Weights of a small contrastive audio-text model.
Model: 9.61M parameters, log mel input, encoder arch crnn, encoder norm batchnorm, encoder activation silu, encoder depths [1, 1, 1], encoder widths [96, 144, 208], text encoder width 256, text encoder norm layernorm, text encoder activation reglu.
Rows from block 2 of the text encoder of a small contrastive audio-text model, named by matrix and row number. Rows with one number belong to one neuron. Each number is 128 + 32 x the weight over its row's rms, rounded and kept within 0 to 255. All counts start at 0. Numbers have three digits each.
After each neuron's rows are labels from the 100 texts, of 14976, where the neuron reaches its largest size: "tokens" is the input token at the peak. Only what is clearly more common there than usual is listed. The data: synthesized solo parts of chorales (CocoChorales). In brackets: how many of the 100, against the usual share in percent.
# gate: MLP gate (text_encoder.blocks.2.mlp.gate.weight, 672x256), inputs 0-127
# fc1: MLP up (text_encoder.blocks.2.mlp.fc1.weight, 672x256), inputs 0-127
# fc2: MLP down (text_encoder.blocks.2.mlp.fc2.weight, 256x672, transposed), outputs 0-127

gate.217:140199126159139126153128127127128129127129171128126133129129141126131129128131128128127199128128126127125058194106029128108151129129103157249130219084129104129122128109128128102128128008127121131128161162130117126127149116049128127042128196162128105137129060128129129128128128127130086115134094129110131131160127104191127145090118130116127131007128127125129127172166104128124125138152
fc1.217:127105113128129003126127129064067127128223101144126131127129129140129129128117098128128072128128129078126130127128127128129083130072129129128128130128129113127046129127092129079055160079128109130128128127053126126128128127128127127127129130226128129077127107129128124129128127099129127128129127128087129132063128129128073128138196110207127127070178128128129129120128127129195128129106
fc2.217:010115123120133136140133127120130122074122166135128137045130122118122127132118127124103134131133129091123132127125124136127138218132125131131159132136131126125121130120125134051135133134128132131131129129127128123130130032126130170127138192135132136125119132133132117126122121138131122060138126171124114133136129113052114119172134131132119161139126126127139125124118116135130132113062
tokens: "d4" (21 vs 1.5)

gate.219:174132126128164166082187158133169129124101175128133137230212106127130130128128117145133212187127123107129098151118053127128192164128204129124131133086128101129127178138136137072126125121134133173128123129083125138126078077124133133098115188186147084117126106089149160213123162128154131057117095112020126127129051101188123143129129099113128132126121115210135129132190128127126179118128
fc1.219:132128129130090145127192112140130142132053160123134126255147052193130107130070124062075127131125215111204123124173130123130015136126139110173129101124124147128140127133129137128126125086199074110115061123117126149123137106150100129197167125126166137077135116134108147176124078164131138128116134125132085111131123030147107143115138130117131108123082127171056101110134130050125158119102
fc2.219:116106135173094130132132123165152133127130126128142255121094103114142119122167118123172112071107121104123190138075143122129173074124113102127135160091128129140130000154131128107091137128125104106095138148105045104146129101108115123128068160099137125117117114137122160143158076152041191135135245127177160118152113149107105136137130116074159149121144100133122083131136130190086133139110
tokens: "e5" (55 vs 0.9); "f" (11 vs 2.5); "b3" (7 vs 1.1)

gate.206:127116154130211134124129129137100132110047157128128134132131133130150153104125072136130255129122103127134052143140000178121111144138130077171085128106128119124131141129134126116219137123136142090127127089109163106124111125128191181108124130180102024142123082161134129152062127125139100108106040123085171089132127106145127138128092112121117129127136134134130093150100127127128124138131
fc1.206:133130121127052130124127180127129139130127127124155128155129128174128049126042131129124182128129125128129126068135097166128124175112097131128069127141193128128128128126128123131132128226133166128133128158129130092128131129131168097129125049132130061125128220134137129134126126082126129178129125130123129145128128127128169142128159186070170129141066125153127098129162075127128126129129
fc2.206:150166136082255122072093139128117109115129214141051123127140131131130134135118120143091138046036130138141128135126129133145112132128173239116135111127115121121125141127111129121136126125160213123128156139118161138179130128129124127125133127127053126109127151138113117128127131123137112077043130119062122138131139134135129124134133143239125119116156178148111194129171184136148149129122
tokens: "#" (39 vs 13.1)

gate.343:127198129125159129128143127124130116123128126114136127104143125146127141128126117134127255129153128131092133099132003074170125174131134133139130128090128125063126175139124131125146130124141182128129131101098112107112136105095144138088097127131125108127129115130140126100076122126124180138131117028114160133145130105200118126127122105139119129128132138206124120130130128129102102090117
fc1.343:079100127163077124130103128042136131196120073089136127136255121120137145168135128160188129119132125075114123126089119090099132128122085085064132120097134118137136152135134123222129130124128127123125112132135121125126135194119132136109170058126058119134126125125123124126136128121168134161119123127129133122062132121136127138137125089119096070134066127128130122157123125122122124125122
fc2.343:124121073139124126131115075138129130144144131125110212127081123132123128138131128112125126132156117114131133115120131111106137122122145102150133128113124205125098122114126136124111133103127126134136125118086132155131087116131107119131132148130134120125154109159231113171117134206135142147165041162027128139175069123119237109098137122118193137099119113124193122108104135129114153078116
tokens: "c5" (61 vs 1.2)

gate.250:108098145136135186150134118138104119127098204183084093135124127092165131169131054121226239127139126052118120176131039136161177144126115126239129168056110122131135165128177138147095149132116088118023128127165085087137132125128112255118145145126134012127126092117157139124095148056126150133147115133125144130131125125127132126126101123117134134124155128124126116128120119136079125118101
fc1.250:137107140128166115115136118135025063124042189132126088212255151147127137197128209115115129129118095113130116126163193124072127132092158126127157112079122118132119123114085152054125115146138129119171167054128141144127116128109132128127130111152128117099188139159206186152125136123163123115105096136097128086122131098127110130098194129129109131080128167128087102125131155125127092104117
fc2.250:143131095147129140106156000128120188166136091123154131115171107185124116126016131092130200163154099124161134116173074134129105134164123130155104073199171135152127130124107144121199121122118069130160094125127118132091128121129139124122123133134188182146124114135207176202123129133149130131159164129103189075127087126116122169119141128107096181128127092122169044110106127143125136082121
tokens: "#" (71 vs 13.1); "d" (9 vs 2.7); "g" (7 vs 2.5)

gate.430:175131186130128128127128131127181127128071128128129227126130128129208127062125125060129175081076140128077110128128042128079133129131129128128079104035128129127126069130130166128200130082128128127128128126100056148064220126104180127128128128130124059132129117130130065129154099126182091127091128103034128129131129128152103150128108128032128126127128167137134128126130161126128170065127
fc1.430:128127079128129186129128128127128128165002161166128128128128151128238128129128128128104127128182104114110128128128144127128175128117128127200133128165128127135138128128127128186165128129127080128128128128128111163069128128205179131124128129129055128127077080110154128021128021128197126129128131128172129123148127127128191128133128138055123128129128127128127127133128128115064174128128
fc2.430:121128147119129129126049130132122127127128123130128108123135131134139128122126128132027030130128169130127127130128133134128128131127126138129128123129237128128131128130127126119130128128087132128128130144012128128233137255128129131073130127000122128128128132128127126128127129128131123125130128128127122127131123129025132130128126129133128126132227139129129128147126135128128127129073
tokens: "d4" (21 vs 1.5); "oboe" (9 vs 0.9); "b2" (7 vs 0.1)

gate.440:173131134140135187130152126125133080150100121134143129139134134133136118175116075192141198127114127137139039136119013135129134143129130114147113166062065105126120209146231131121137126117130124029152074193123115102136103181053128114118122129127123105160134123126097124091195130118155081148058116092125151113167119132146056139142155122108123134134133129152129113134135172126055094120126
fc1.440:073120144126129138154123057140167131128096130166146121133119118123124122175170137122133120098132149149129096220200089128131120055074132088119119122147185134130130121125129089141127145136115113112119090139125121125147135137140191115143132152015134112118120131024120063125181113137124131133085207135129125118129141187144199107139127105092041125047116128137122203113126128159138179132134
fc2.440:116093167174177153127154128137147109086158129198152085192119123117161149153137117077096069128139142147116124122116144165138103121115123125105134122133115195128147112073123176149127093151165121095142192145138126136130120127122131133124116163121122159056131119126114124126186114123177127062144139160122053126114151124144087119187140102124082122147122182137135110131119107174120119128134
tokens: "d4" (56 vs 1.5); "c5" (28 vs 1.2); "d3" (10 vs 0.3)

gate.27:128125129128151128131128127128186128128112169128128142116129128127124186146128112169166241125127127127155122134110000161128148141128128110170104129114128128127131076129107128127129128029130128127080128186130128128139128111128127157125127205128128121128128127128128102123128121197182128127119160126118147132127158127131127090129105128128071128128085128171128122203142127128071093127160
fc1.27:128057042129128128146087128126127125128128128128128129128128128088123186128128066151128128128141128228128128128153130128127141128128111128128128128127128128128128128128128128129082129127128101054153128128121173130128153128128128128128214216128127140093128131128004130128128182162146121128115128128128067128209128128127133128151192194128128100129127128128149125045090108042128128128084
fc2.27:130126128134128126128129127130129128129127130179129209133127223128127113128129130123168129128127128126129078157127130018129125126127127116128098122124120055128129128134123128129127100119128127120128130129109128142030133127128091128145121128118128128127139126028129196129128130141128130129128128121222128123126044126129143128116126128126135133116067128128122127128131126128130136123124
tokens: "e5" (8 vs 0.9)

gate.630:127129106129125121127122145128159119131028145127124154127132190124136125186127119155178233131094119122131051135099045132119129207128080087171129120055124052127131185147156144079107129119130127130129124121123093133195139111128134186109130126132122051139133125133179102125113135130127118034147113120119123130125062120131138153122118090132092112120118123164136127131135060118119192118150
fc1.630:145125128132113115057230130108127142146137138166147115130127129123136173177137129121130048130205121135124122132163183129125061115119117255125139217185129098169183081130129129182054101144094104129128102125152128139105194124114131145120123124063149128122132166101120073121149135124101124129134130162161121123125131119124125150128094136118132129116137136092130087127118207122085049182125
fc2.630:137144210124160112092156108136125126115128110172129124129165139151124155140125132141115127139122153126152158099068134126148129123144157141145128115145144140103122135100101174178152129153146140128142123167099115121140145093124132114120122138152095136127123187127137140119133085102162020057129116113109119199143130122123089117143149121126110137136133157122133126126137220255198120138005
tokens: "c4" (67 vs 1.3); "trombone" (14 vs 0.8); "d4" (7 vs 1.5)

gate.10:139144134130129128125090130127134119129106160130132179176127141127132201129130093126129167128121062115172028157063055127129147199149194128169097129104124125172125126150182130152123064048147131129134121116130128128144127093178127141128084124129141049140137111105164126189061130128238128116137024105127195130127120127128127136066080127111152130116028127129122107086123128128040127096129
fc1.10:145129134127132128134155123123130132142122167201126127139136134123126132139121132024127157086105093118118112123123110147128124173128156130152126203140128162123122123154126173136126095156124096099130191126177125126098133121130095128130146127128129136127134102130088205129197133129132057066111093135131115126127123134209124165127130135127119156125131127192131061115121000204126129115132
fc2.10:067000127162105122190095138163124144075130129103134124111117053101125123126123128129178100125108134130121144183179102142110131125128084097100099126114125141133128045145126127118099143114116123111117123128114142133134103111101130120128111132125132125091123126142022082119132145132086143244129132133162115129140127116041112128145134128110147113157138067129217188125132098131128143128118
tokens: "c5" (60 vs 1.2); "<end>" (24 vs 10.8)

gate.610:147163134146158147135129133137184117131107211132142192166135128120129139129153121179132190122120129161137095134117000129130136216130072126129128129057127045103123184120207128133204132112128125000123126124121127063134124118122114134115121128123111060140132129139150155131128097116130102120134095186126129073117140139131116199134125099127116128126130216152093162128127058166117152028141
fc1.610:176125131120169124124051127111147073123078179138127123131124126179118236127127109120125073135071134143174135128175140128112091128125095126126130137095128122128176128129066094128074025129138143129126195124133209128129128133124114122134093099128118098117111082105119138255133080137147048129157229062134117125094131129129128124124139161135100119123177133112128132196128128126147123124130
fc2.610:130136105127128116118130124129137149126116127143142130138152126128130128129130120255124148132156128094137114136101129128109130125106098143122129126136130104137148129158255129130127075132113128133130119131136000131090128128117129129128101138140137129123128173129129117130155143114255126079128137127131127107099125123152117141126147129122128129129128131131127125245127131119132233128139
tokens: "c5" (61 vs 1.2); "c4" (10 vs 1.3)

gate.278:158132217157156139077134121132130113128092154131123146130187133138137132086166112139156245163125118100131082131127044135114141206129128132166133128070084164094123127127135122106159141109138133107116134129112122117141138110118144169105086150126126058146131095129212117155114052135153129135123094029102172128140130092124126146046111092124115136142127160153128109134129127124081129101166
fc1.278:110120144099080143151154187128128120098128134041101095129138137127145109115131051255155140127176129195128126075132119197206076127114162131127109127130087160106127085144133119129112129113128122121115144128133192078217112068154105127152127177094132121129136158124109130144127128143129129183130128095192137094070070144185213108096121116085129134126119138126142161128128119139165131128125
fc2.278:163146109227131112128122116146198160156085125128127097238087131130129135141165094094083129032131153126127168117090114100129167095127159130150125201121146136131124127073154131202115129136147123165125126126170081132029132129162127115128093176172128115129124087126128184128132105106123170108113114128081129133110130127152125115155146097018091146129102095110128019112126127178089071150130
tokens: "c4" (18 vs 1.3); "g5" (8 vs 0.8)

gate.164:103128128182148179126192128064122144104113138128128157128126156153167129128127058128177194107128149128128115181135000126129152128141171148205128126039129128128128128128128159130109193132125128161134161124128102170053141120082181129129128165134105127140128128128130181220120128128131126127112128128023095127129128127109123132127128011128128128128128128137129117100106050128128129127128
fc1.164:128195062146128128145121128128129184128128176128061128129128128131128128174128066128126140073078128069128127128128128128052128128007129128090111174128212128128128128095140187128128128128128127128128147128128128128129128128102128116128129128128040129135128128128128128134128115128128182128128131129052158141127128128129235128233182079128128128128128255128098165131149128128127128128167
fc2.164:129129127128127128128126128128127129128130128129126127128128128129129128126131136128128128128042125128128000000129128128126108128127130161129129128128127128127126189129129127127154128128127127127128149128040128128238128129128129129128127124128128127129128100116131128129127128128128157128125128128128128134127127199128128130128127128120128255127128128128128128084127126125176110130127
tokens: "d4" (33 vs 1.5)

gate.626:128128124182133128151128123128151128129120144128129197136197117128128128168128122128128161092117140143128069176120003137128138168128128139213152124124128156099130143128149128128123128128132136074130164116170124128138129122128128140114127128141128106142128118128132123201124076115198128128101129076124146128207154113128129167128018075124128116128125128128128042128124050128095128082095
fc1.626:128127129128128128128167174128108128086128128105131128129111117129137153054088148113136148128128162128128128127054170134127079128076108128128128128128129087255156128128128092117191070128128110127128122053128103128128130128039160128163128189127148128155143069128128128127172128143110128151206128147074119137128135110128128128128128082128128092128141135128133145128127128128093128128144
fc2.626:128128128128042128126127203015129107128127128135128129127128128128000111136126128128131197128129073127151127128128128127128025128128128109128127128128128071128126127144128130130128128127128129128128000128125128127158127128128128128128133116128125128128128128127128126125127128128058128128128123063136128129128128129130214129128100128128128125128129128128128130127140128127128128160128
tokens: "#" (37 vs 13.1)

gate.6:174096128182184130129129148139126070137123249123128134176131193130138123124129106157088197129127122124123121134125058127122103129124128127255125136138122127128129126126141123124128153117132160124031128096109121137084124057092153188127079112071129114144131110126198129074123132135182131132115050128125118174080117123162086131121123064044128137123124126130123120207171130126139149123127
fc1.6:130153122074138183136129126067123128125130145175067198128156126105126132125188128127058155180090126129147131132147105129125112128130079180130132170162133127134095129122127128123133197165044070133136126129165114179078133126126097124112080130135129132129121217127133120128128172125129127130081129255102128129132192117123130133146206130134117169149150127124097127127171137130129064124129
fc2.6:101110125130128229094145092132099126129144070111135126094133138137151121021059128122144122170137108140117138114116139212133125118130089135125114071132103161156153144141130121100151126156090117136098145183131091121126202027129123193132205157121165129145097111124142138125123121147138134138158168143130126127146071130125123131110112126131138161152183139105129128158103090153156162132124
tokens: "#" (69 vs 13.1); "a3" (9 vs 1)