Weights of a small contrastive audio-text model.
Training: adamw at rate 0.0017, 1200 steps.
Rows from block 6 of the text encoder, named by matrix and row number. Rows with one number belong to one neuron. Each number is 500 + 50 x the weight over its row's rms, rounded and kept within 0 to 999. All counts start at 0. Numbers have three digits each. After the name is the row's rms in percent of the matrix's.
# gate: MLP gate (text_encoder.blocks.6.mlp.gate.weight, 672x256), inputs 172-255
# fc1: MLP up (text_encoder.blocks.6.mlp.fc1.weight, 672x256), inputs 172-255
# fc2: MLP down (text_encoder.blocks.6.mlp.fc2.weight, 256x672, transposed), outputs 172-255
gate.289 074:513554496528498488518504468428507503501501526483506495495502512494511503427492499500502504631507502475494379504503496517426505494513499430600499504339554469533588501504482490496491469505577500451500509498581501618591419469500504499500494447524506484512
gate.290 122:652486503517501499603557493497551513511499498509517506500547505500537553388494494499495583499508439445443513585521481496513526510471507511382500508484493463481494517565496459500403510409524474516481577499506502531476364527501502485499499572472512453489
gate.291 074:502431497496356502580501497538505499503391427504502472529506500503500500504495502504500503590560497501516532502498495495433500373497500500353403503448496460461500506503549501526499598520501495502531501393501489503500434538497505500504393607538416493498
gate.292 084:513487500500528500501501498500500460500422500500500500544557500423621501472566575500519430506500344495357534500500500500500509501500500504499535499500500500500473541500500500500438500500502491500500501376500500606500440500497501503500410662500382490499
gate.293 124:596476471500478499502502499482621501538499481531497452500502500500511504499500501494608509522501499501504518568452445563500594498541499582500534471462518504499501517508391433494392501500500501503484561425500456686503490444500420500485459501498501501489
gate.294 068:638499361582500546509622500500613500500407500485502500500500500460501498594440500535500382590600383500415499500549490534500579501500500476481497504638500500499500499565432500491503500495500499546452510500500499500497495488592501491535503524499500550500
gate.295 066:638437500500437500500500504408501500500499500500387500500500399533367500454462500500500499500500500438500500609500500500500500500667500449500500500500501500500500501551499478500402500500500513601499373524499500500500500500500461500518500682347500337516
gate.296 087:522424475500499499573473499548602460510497616496517502491500503416587502414425498519500507500497347500377500507465500511519412507546579506490492513544500619555499500501499494495467509486491500495490514527502540493520485499479509603500499513389501489431
gate.297 075:504495469500457574508500503502499556587488549582567500496525434500508542458500498500618518506503475561500502493481507496566501491612500500500500500416499474549563503509500538499307500501500500500510500470504500558498516500483524500499411583500501500500
gate.298 095:528499399559547500500506376591594634479500515500477494499503593458501590441500500500510442554500500500399511571497570500500500500566375544499500500605500572500502543500500500500480500500500500454461368500536458655500325577500438443418508499500500477497
gate.299 072:500499476501440496497504500601500549624500502498612480498501500495501576482500444680499498502498421579499518515500499502500500451500500503501454481502498502499503539503500639499313500529539524494521569502588500660499497501496500505500368500424500403497
gate.300 128:640378457500500467478500500500528500676501507520545500424504482500500464440500467500500499501526411501500500524504491500501649553500500500494500500500482500483500560517528478500457500475500499457515470448500500551472336550532489500463438561469592480500
gate.301 073:517415355403507501433413489612499407503497500498616497501497595499500526536507504459499500509601504501501505504511401523533498422499484541506500503500501565486507503520501485575498454505502497461503482506465502503457341501501530376579607497504500505501
gate.302 122:555481470498499507519502462506484537589502507597498499475549500569577580488562508508615513583518467463504539554499542501501503503511494495502502474503501499506459527597438492505283495500500539500563558500527500559412345512400494500488493569485483483495
gate.303 078:655359457500532500510531497500499501500570500511419503499500502489501504500499500431500571478585500500502499499499500500470500500474499435500499500423500502486499500468504500500500500500585500433500501519570504500634388500496500501453532499493494541504
gate.304 081:568500500522500500500500501500506500522523610500645500514500500540500500388500500512500500500500472472500500500500500499562500500495500500500500472577500500493500500500500589500500500496500500500568500381591500660500454500500473500500500435500476388394
gate.305 078:505386500569526500651500500500500591498500500604350500458627500435500491387500500500500500641500500466564500658536481388500500397495500500500500600500500555500500500414500500500500500500408403608381500500513500500500303533500369500500568500495500500500
gate.306 067:500500500500500611500500500500500497596500539555500458500501500500369502500500500500565500541500415379500500500499500393500597471500529411500456500500500500500500500617500500500500532449500527500483500500500403499500440500487403500500500500500500367546
gate.307 112:565500444493528500519550483487500482574413500510500585557595501561588519445516500500512510505553460496502509528500501494500537491521498426500431500432499500500492526500493465461348500499447500500415543499543500638500389345502572499501475563484500428500
gate.309 140:598482440402442612501501509500500539547602597506387452500559500500535500480410516486545507509549466500490500552513500475580558457516516476500500502499500581500527549500500420468363603496500500500471541500582500548447280467523500498388466564411456458497
gate.310 074:719478495437499447467500450501499500499531479499560623381620499499511572583367500614594500500446491537500500499559501500491500475500532413500500500500501500500500500500494569500484501500486500501354523340501499600500388500488500500501495499500500500447
gate.311 113:574374374500500500629568355437500534501500535500486500501500533500500500500514500500500500500550500500499500683548417500502502500513500345481500518536500505500500645479477473500272467500508500500500500450514500705513426500467500525500501502391499447366
gate.312 090:500528497553424536500554500492529561640500500557502500500502464500603574500500499491609500500517444500500500539500499500448500500495502514399401500500426500500402500500500500500463514500501499500570412500507500501500496392406500500500500500492498404500
gate.313 122:552456405499495503526501500499512480660489499501498502500564500500501500496506519492515621502552495599497528500500527496505500494503507500500502414500496612503502502494492500501358587500514501500492523502521467642503352553500460499423500526417496495501
fc1.289 092:507492500497500500474500498503508501499344501499505533497501501496509522544496724435548519502496499499492504592502442499489529495500497572500565495560530461497355641571498492657613451585496436622504615467643499504541421508498571505544512502499504522500
fc1.290 114:493512485492496531436477509504486478605448508501494510505516498443529380492513490470436483529466480499473547513508500540499560423463494446530499553301541534454478486517386486506422494518497479503501494501552497507501507504490494475560500508518558498503
fc1.291 089:500499500500500500552500500500500544499500500498500501500615500498500500500500403500494500618435500571556500499501541499468500500651413500452331500500565631500499581406500380500500500500500592565370499559571500590500500500534501500500500492474501500500
fc1.292 093:500500500457594500500500403469574352500500396493379564551546500501500500500500512501500501565523500444500500500500500500500500472500500500500686542500482500460500501500644500500500435466500413425500507498500480467455493500500500500500500521563500500534
fc1.293 104:505452501515562571500517500562473378412499431416500378454396491500385539502430494529507500500501560498517499516447468500501499496500500462501649501518519499548526479490500492500520518499479500503471500500466500500544571500402514500501536501499497515500
fc1.294 080:500500500522500368500500497475629500500500500546512500396500500509504500500500504547516500501334485420558574397594575500500500500500500500523500500500500500500553500500437596500500520500412500500574717519500500566500500500538500500500594500500588500500
fc1.295 083:500402454527500500500541500500500529383373437500500502427500500374500500500500500593499500500500365500620525500500500586541555499500499606513488500500501500526500500518500498500447500500500500500500500500500500499500500500500500391500500546424415500537
fc1.296 101:502500501500500549559384501528411510499440501500277651416500299499499499500500500501505500500442485500500575500499456502571432499504500500500500499464500500500496475500449652500508363505448549493317496500500500381503391503500498440502491500409501481500
fc1.297 095:504503501500500598500493500421500493500466516445500500500525500503590475498500507615499527622545391513501500500500500500524579500500470500611495563499514499498500500499481495500645500515500500502500500494500500490500497497505500497631469502500500499500
fc1.298 095:500653500500500519500383499501414500500500500479580501500500500543541501500493500368450399499500419500500500500530434517500479500500500551499510500443476500501708500500500500500499500479500439500599500519500472380496500500408500499500643477500588551501
fc1.299 090:500547502501500500498501500500601499379500500438500500500608500550501500628545499500523444500499500500500542502502500457500500500500500501509501500441560500487501501501500500500500500502499313509500635500500541503500470504419501650556500500500500500501
fc1.300 112:489500500500500436547490501479500500528498318500500556581270499489517499499528467381500501500500523455500500408500500500499500500500575500500567500500500500478500500500499520500500500500519438500553500500500500480500501506500498500501625383500449500499
fc1.301 083:502476520590419487505410621443498501500465538527497502411501551562502506497496500502499562493522500497501495642504498626602504498455499519496500498503500423490333503497500557649499504497501504501420509491500503589502513674502625528502543505492466504497
fc1.302 094:466494497496500500499500490521518500500359411412519628437567502500496498501485612507664517495423403445659499485500486459508505506500514500578500514523499534505495495505490541629467509487501477500567508499646500538501498347546429500512492468505458493500
fc1.303 086:500500500500419500500500533500549500500500500515499501589500500595651500500525455460500501500502479499597501500595454500500500500500500500554494324458565500500500500502486500500501500492463460500500708499500490485562500500500500525558549500610500500500
fc1.304 082:637585513500500503467440500500500500657500559395566433462500500530500500500500500500613500500500501445514500486499500500470500500500500457445500500500499500390474503501500500500500500439500500500500486500500500500478612500500383500500623500476500500500
fc1.305 095:500372500500500500502520500493500604458500500500500500500500500410500500500567500500500452500500549500500573479360592500491500500519568500500501499500486500417519500554537500500500500500501492390500519500498500497501500500455500537512500597500469540500
fc1.306 086:500458497500500500568363627504400500500500500500505580500500500500385500512500500500500560500500500499500500500500500500527543597577550503500500553500500500640352500500500485606500407500500498500589500500579413387394500500500454500469551591500500500444
fc1.307 104:500500463486540400534458415411500398500489500500501500499513499510500429574492570619360530500501500500496482396500514428500500497585409610504500500503500500410441500599500524501500500439500445491501500532500502500499586499501500389500475501500500411484
fc1.309 102:501500530500349500441498478500676429483500500500536530507462501495455499502500500339500529500473540500526500540484433524527287500500612500500500624328595500500500500500507524501565475412500500500500499520500499558513528500500502500513500377500500450480
fc1.310 098:582517525500509500578499500500497390500435500487499500511486500499498434500503411536499448500487499438500500500506487512472500499500500502491522442424506516501518502572465582653499604483499500482487568511385500475529538500421500582500499519501500508397
fc1.311 106:500502557500499499499500482435500492501500430583477500486500500634500500495611392500575524500505628501500499544500628491499500333500532475500502517500414500381500551540500497500392500500498469484500500500500500505500500500507479505381500500500499451500
fc1.312 088:500499619500501500556442501500500500501493500501500451501563525500558458500379500500500500497566576501580499500574493499500513509498500499500457500500500610500500621500500500520422500480500528500500497423500493500500498500500500500624499500501500500632
fc1.313 102:502500468500440340483663504501576496415500500500500499500500496499500500509498499500516499500501503527491500587500500402500500454499501499500521522462498524500501530512496500264493502456495501344495500633450447528500503499500501500497500319448500503444
fc2.289 042:500463552459547451415528505475569475505439530538562444518501504448517460545465527521505512497505500534502565498468500532535497525418565550527494502497497505503476520526500520507497477557503443525531413518523713571572494506461452505515490494543530525509
fc2.290 189:503462523528543518484511593534513544497474557532487507503550301508514427502468498557494482509469477602512462486574443416469455535301501498461500469580498522442501526509530452437513421488505489478481452654483476496468499461481525485506476530514372490482
fc2.291 040:504500881500501502385501499514500499498495501496501502503499727495500516503498508500506502500502501500499499488497498487517498508501501499494521514499619538499501496501496543498500526495497500488490504498500500500502500500494520512500500008509509499505
fc2.292 052:500500502500502500500502502501500501500750503619499500664500500502500199500500500500500501500500447500501500502512496500500500500499500500500501500506500500500500500500509508300500499497501499500499501501500500500500500420500304498500500492497492499488
fc2.293 132:499501500504575499500611618499500620500490502499500502500499461494576481458451498499500504499543498403645497497609430501496498503471525501500500466600499471497541500500508503457501498498508498500500505528501499499479499497500536500503500701498500630494
fc2.294 027:500500502501500498500500510499501824500497092500500500500500498504500498496500500500501500406500508500500500500500500499499500501500500500500500512501499502500499500500502499500500475502489500500498515503500499501500500500500497498518499420500499500500
fc2.295 030:253500500500500500501500500500500500499501500499500500500500500500500500500497500500500500500500498504586500500501500499501872476500485500500500499501500500501500502500500500500500501500500500597502500500500352502500575501499500500500500500500500503500
fc2.296 116:501471547486514513494501502538512503500502564555528510500545502496500558459456502579498506476509503522518498454457500488550673500464500498508506471502499500506440500515521501499326498558486461497500471483494504580424505520451507528512453552495511500504
fc2.297 070:506501499556139500503499501500500500498500498476494500499500498339500741500500500499501499327488500500502501444499602500479500498500498499501499477500503503501500500500500500499497438506499528500416500501500499500481500500500486500499500499499500502501
fc2.298 115:504500503501500500475502500501500419500500500500500498500500500500557500500500500499500500500500500500500501500500497559501496500500566500499500500500501500500500500500500501500498500498500500500495519500507498586718500500500500499500500500594500499480
fc2.299 071:501500498500498500505499499500500498483646496482501515504500502482500502497501500500500501500503500613485346496499501501498500500503500496499500504495501516500500495500506499732500504500501507500502505501500772494500500499496503500500499487500504494504
fc2.300 069:498500494500501500499501500500500499502502447501501500500501522501500500499492655499501500525499503500500501500500501500499499499500500500500500583500500499628500501499495500500500503501498500506500498498587500501501500495501500500603500500532502702499
fc2.301 041:489532480490504481557497445755520519484516539481565518461523564473487574548472526554488577494574499416502476470452494494491506417502497494531516531515460499532472472502515494506506513535502479522568684478485557502470675497441552575525450540483557493503
fc2.302 102:499500499456508533537499499539498522499516540500434469499553490502494497501584494549518497512378485488488500510666589456500578463521464497503519488488471508461484527506505494500500426528504505445501502499488520523501499526434517500412470528434498292507
fc2.303 045:501500498500500407436500496513500500501495500500500500499500500545500499500500500499500500500500499500502500500503497500500500465500500515499499511500499496500496500499524500605662500496500492500695500500502500499500547500500500506500505501500500500498
fc2.304 024:500495502501500501500499498500501500812499500500500501500500500515500500500500492364500500500499500503501500500501500500816498501323500500499491503494499500500500500500494500500500652506500496502500499498500500499512501500605500500500508500492500504504
fc2.305 044:500500500500500500507500500500500500500500754364500500500500500500501498500500500498500500500500500500430500500500500682500500500500508500500500500510500500500500500500500500500500500499500500500500375500654500500500501500500500500499500722500500500500
fc2.306 030:500343500500500501502500496501500503500501502501501500496500502502500504501502499525500449502505685500502500498498678499500500497501500501502525501500500499502500499500502421501500500500500619499500497498500504574499500501497871502496478503501501501502
fc2.307 166:557550497495489476501499499499445500501500392381459499502466452500604476495528646433551500501475522394448582502515491533494496500631502533499499515485499483500554500500499779500501502427580500597501537500545432464500500495574500351500555501537501459497
fc2.309 167:500473504504500500497503577441579500500499500558500520500499415564632432499500448495499434480500541613596500475511396500500499526467566504420471499481500447423504501500501610467500373500500454482350501500500449500475500500501500475500598728500372501500
fc2.310 039:500500500504503501498504498500500468502501485313504407501499499500499500497499500500498500501500520500500501515496490517499500504501500501500547497501500494497508498500428500500500507499481499497493502735515491497505500506513499487500501493502503495416
fc2.311 142:500500501397500500507500500500515418644500500500489499500500552500360436489500479500500449428468605500500500519547500558502500500552494553500500500499500500500500584500500485500499500500500502501293500471500500501502533584500497499500539500499498498459
fc2.312 050:500500479512497500513504499500476502491500491289498499554500499473500502500499498498501498531499500493467499500468504501490501489500488500502507499503501501499504499500499500672500500503499537500500504558499500500531501501483500500500500566501501502499
fc2.313 101:501501487501499439506481502448547450550521475550428512508449516549500442511482431495503457473527573517492482529504494576486490500523587501531417489499468451490468552503508789505391499529476514559507493553485499548475518486543441472498502489459496494507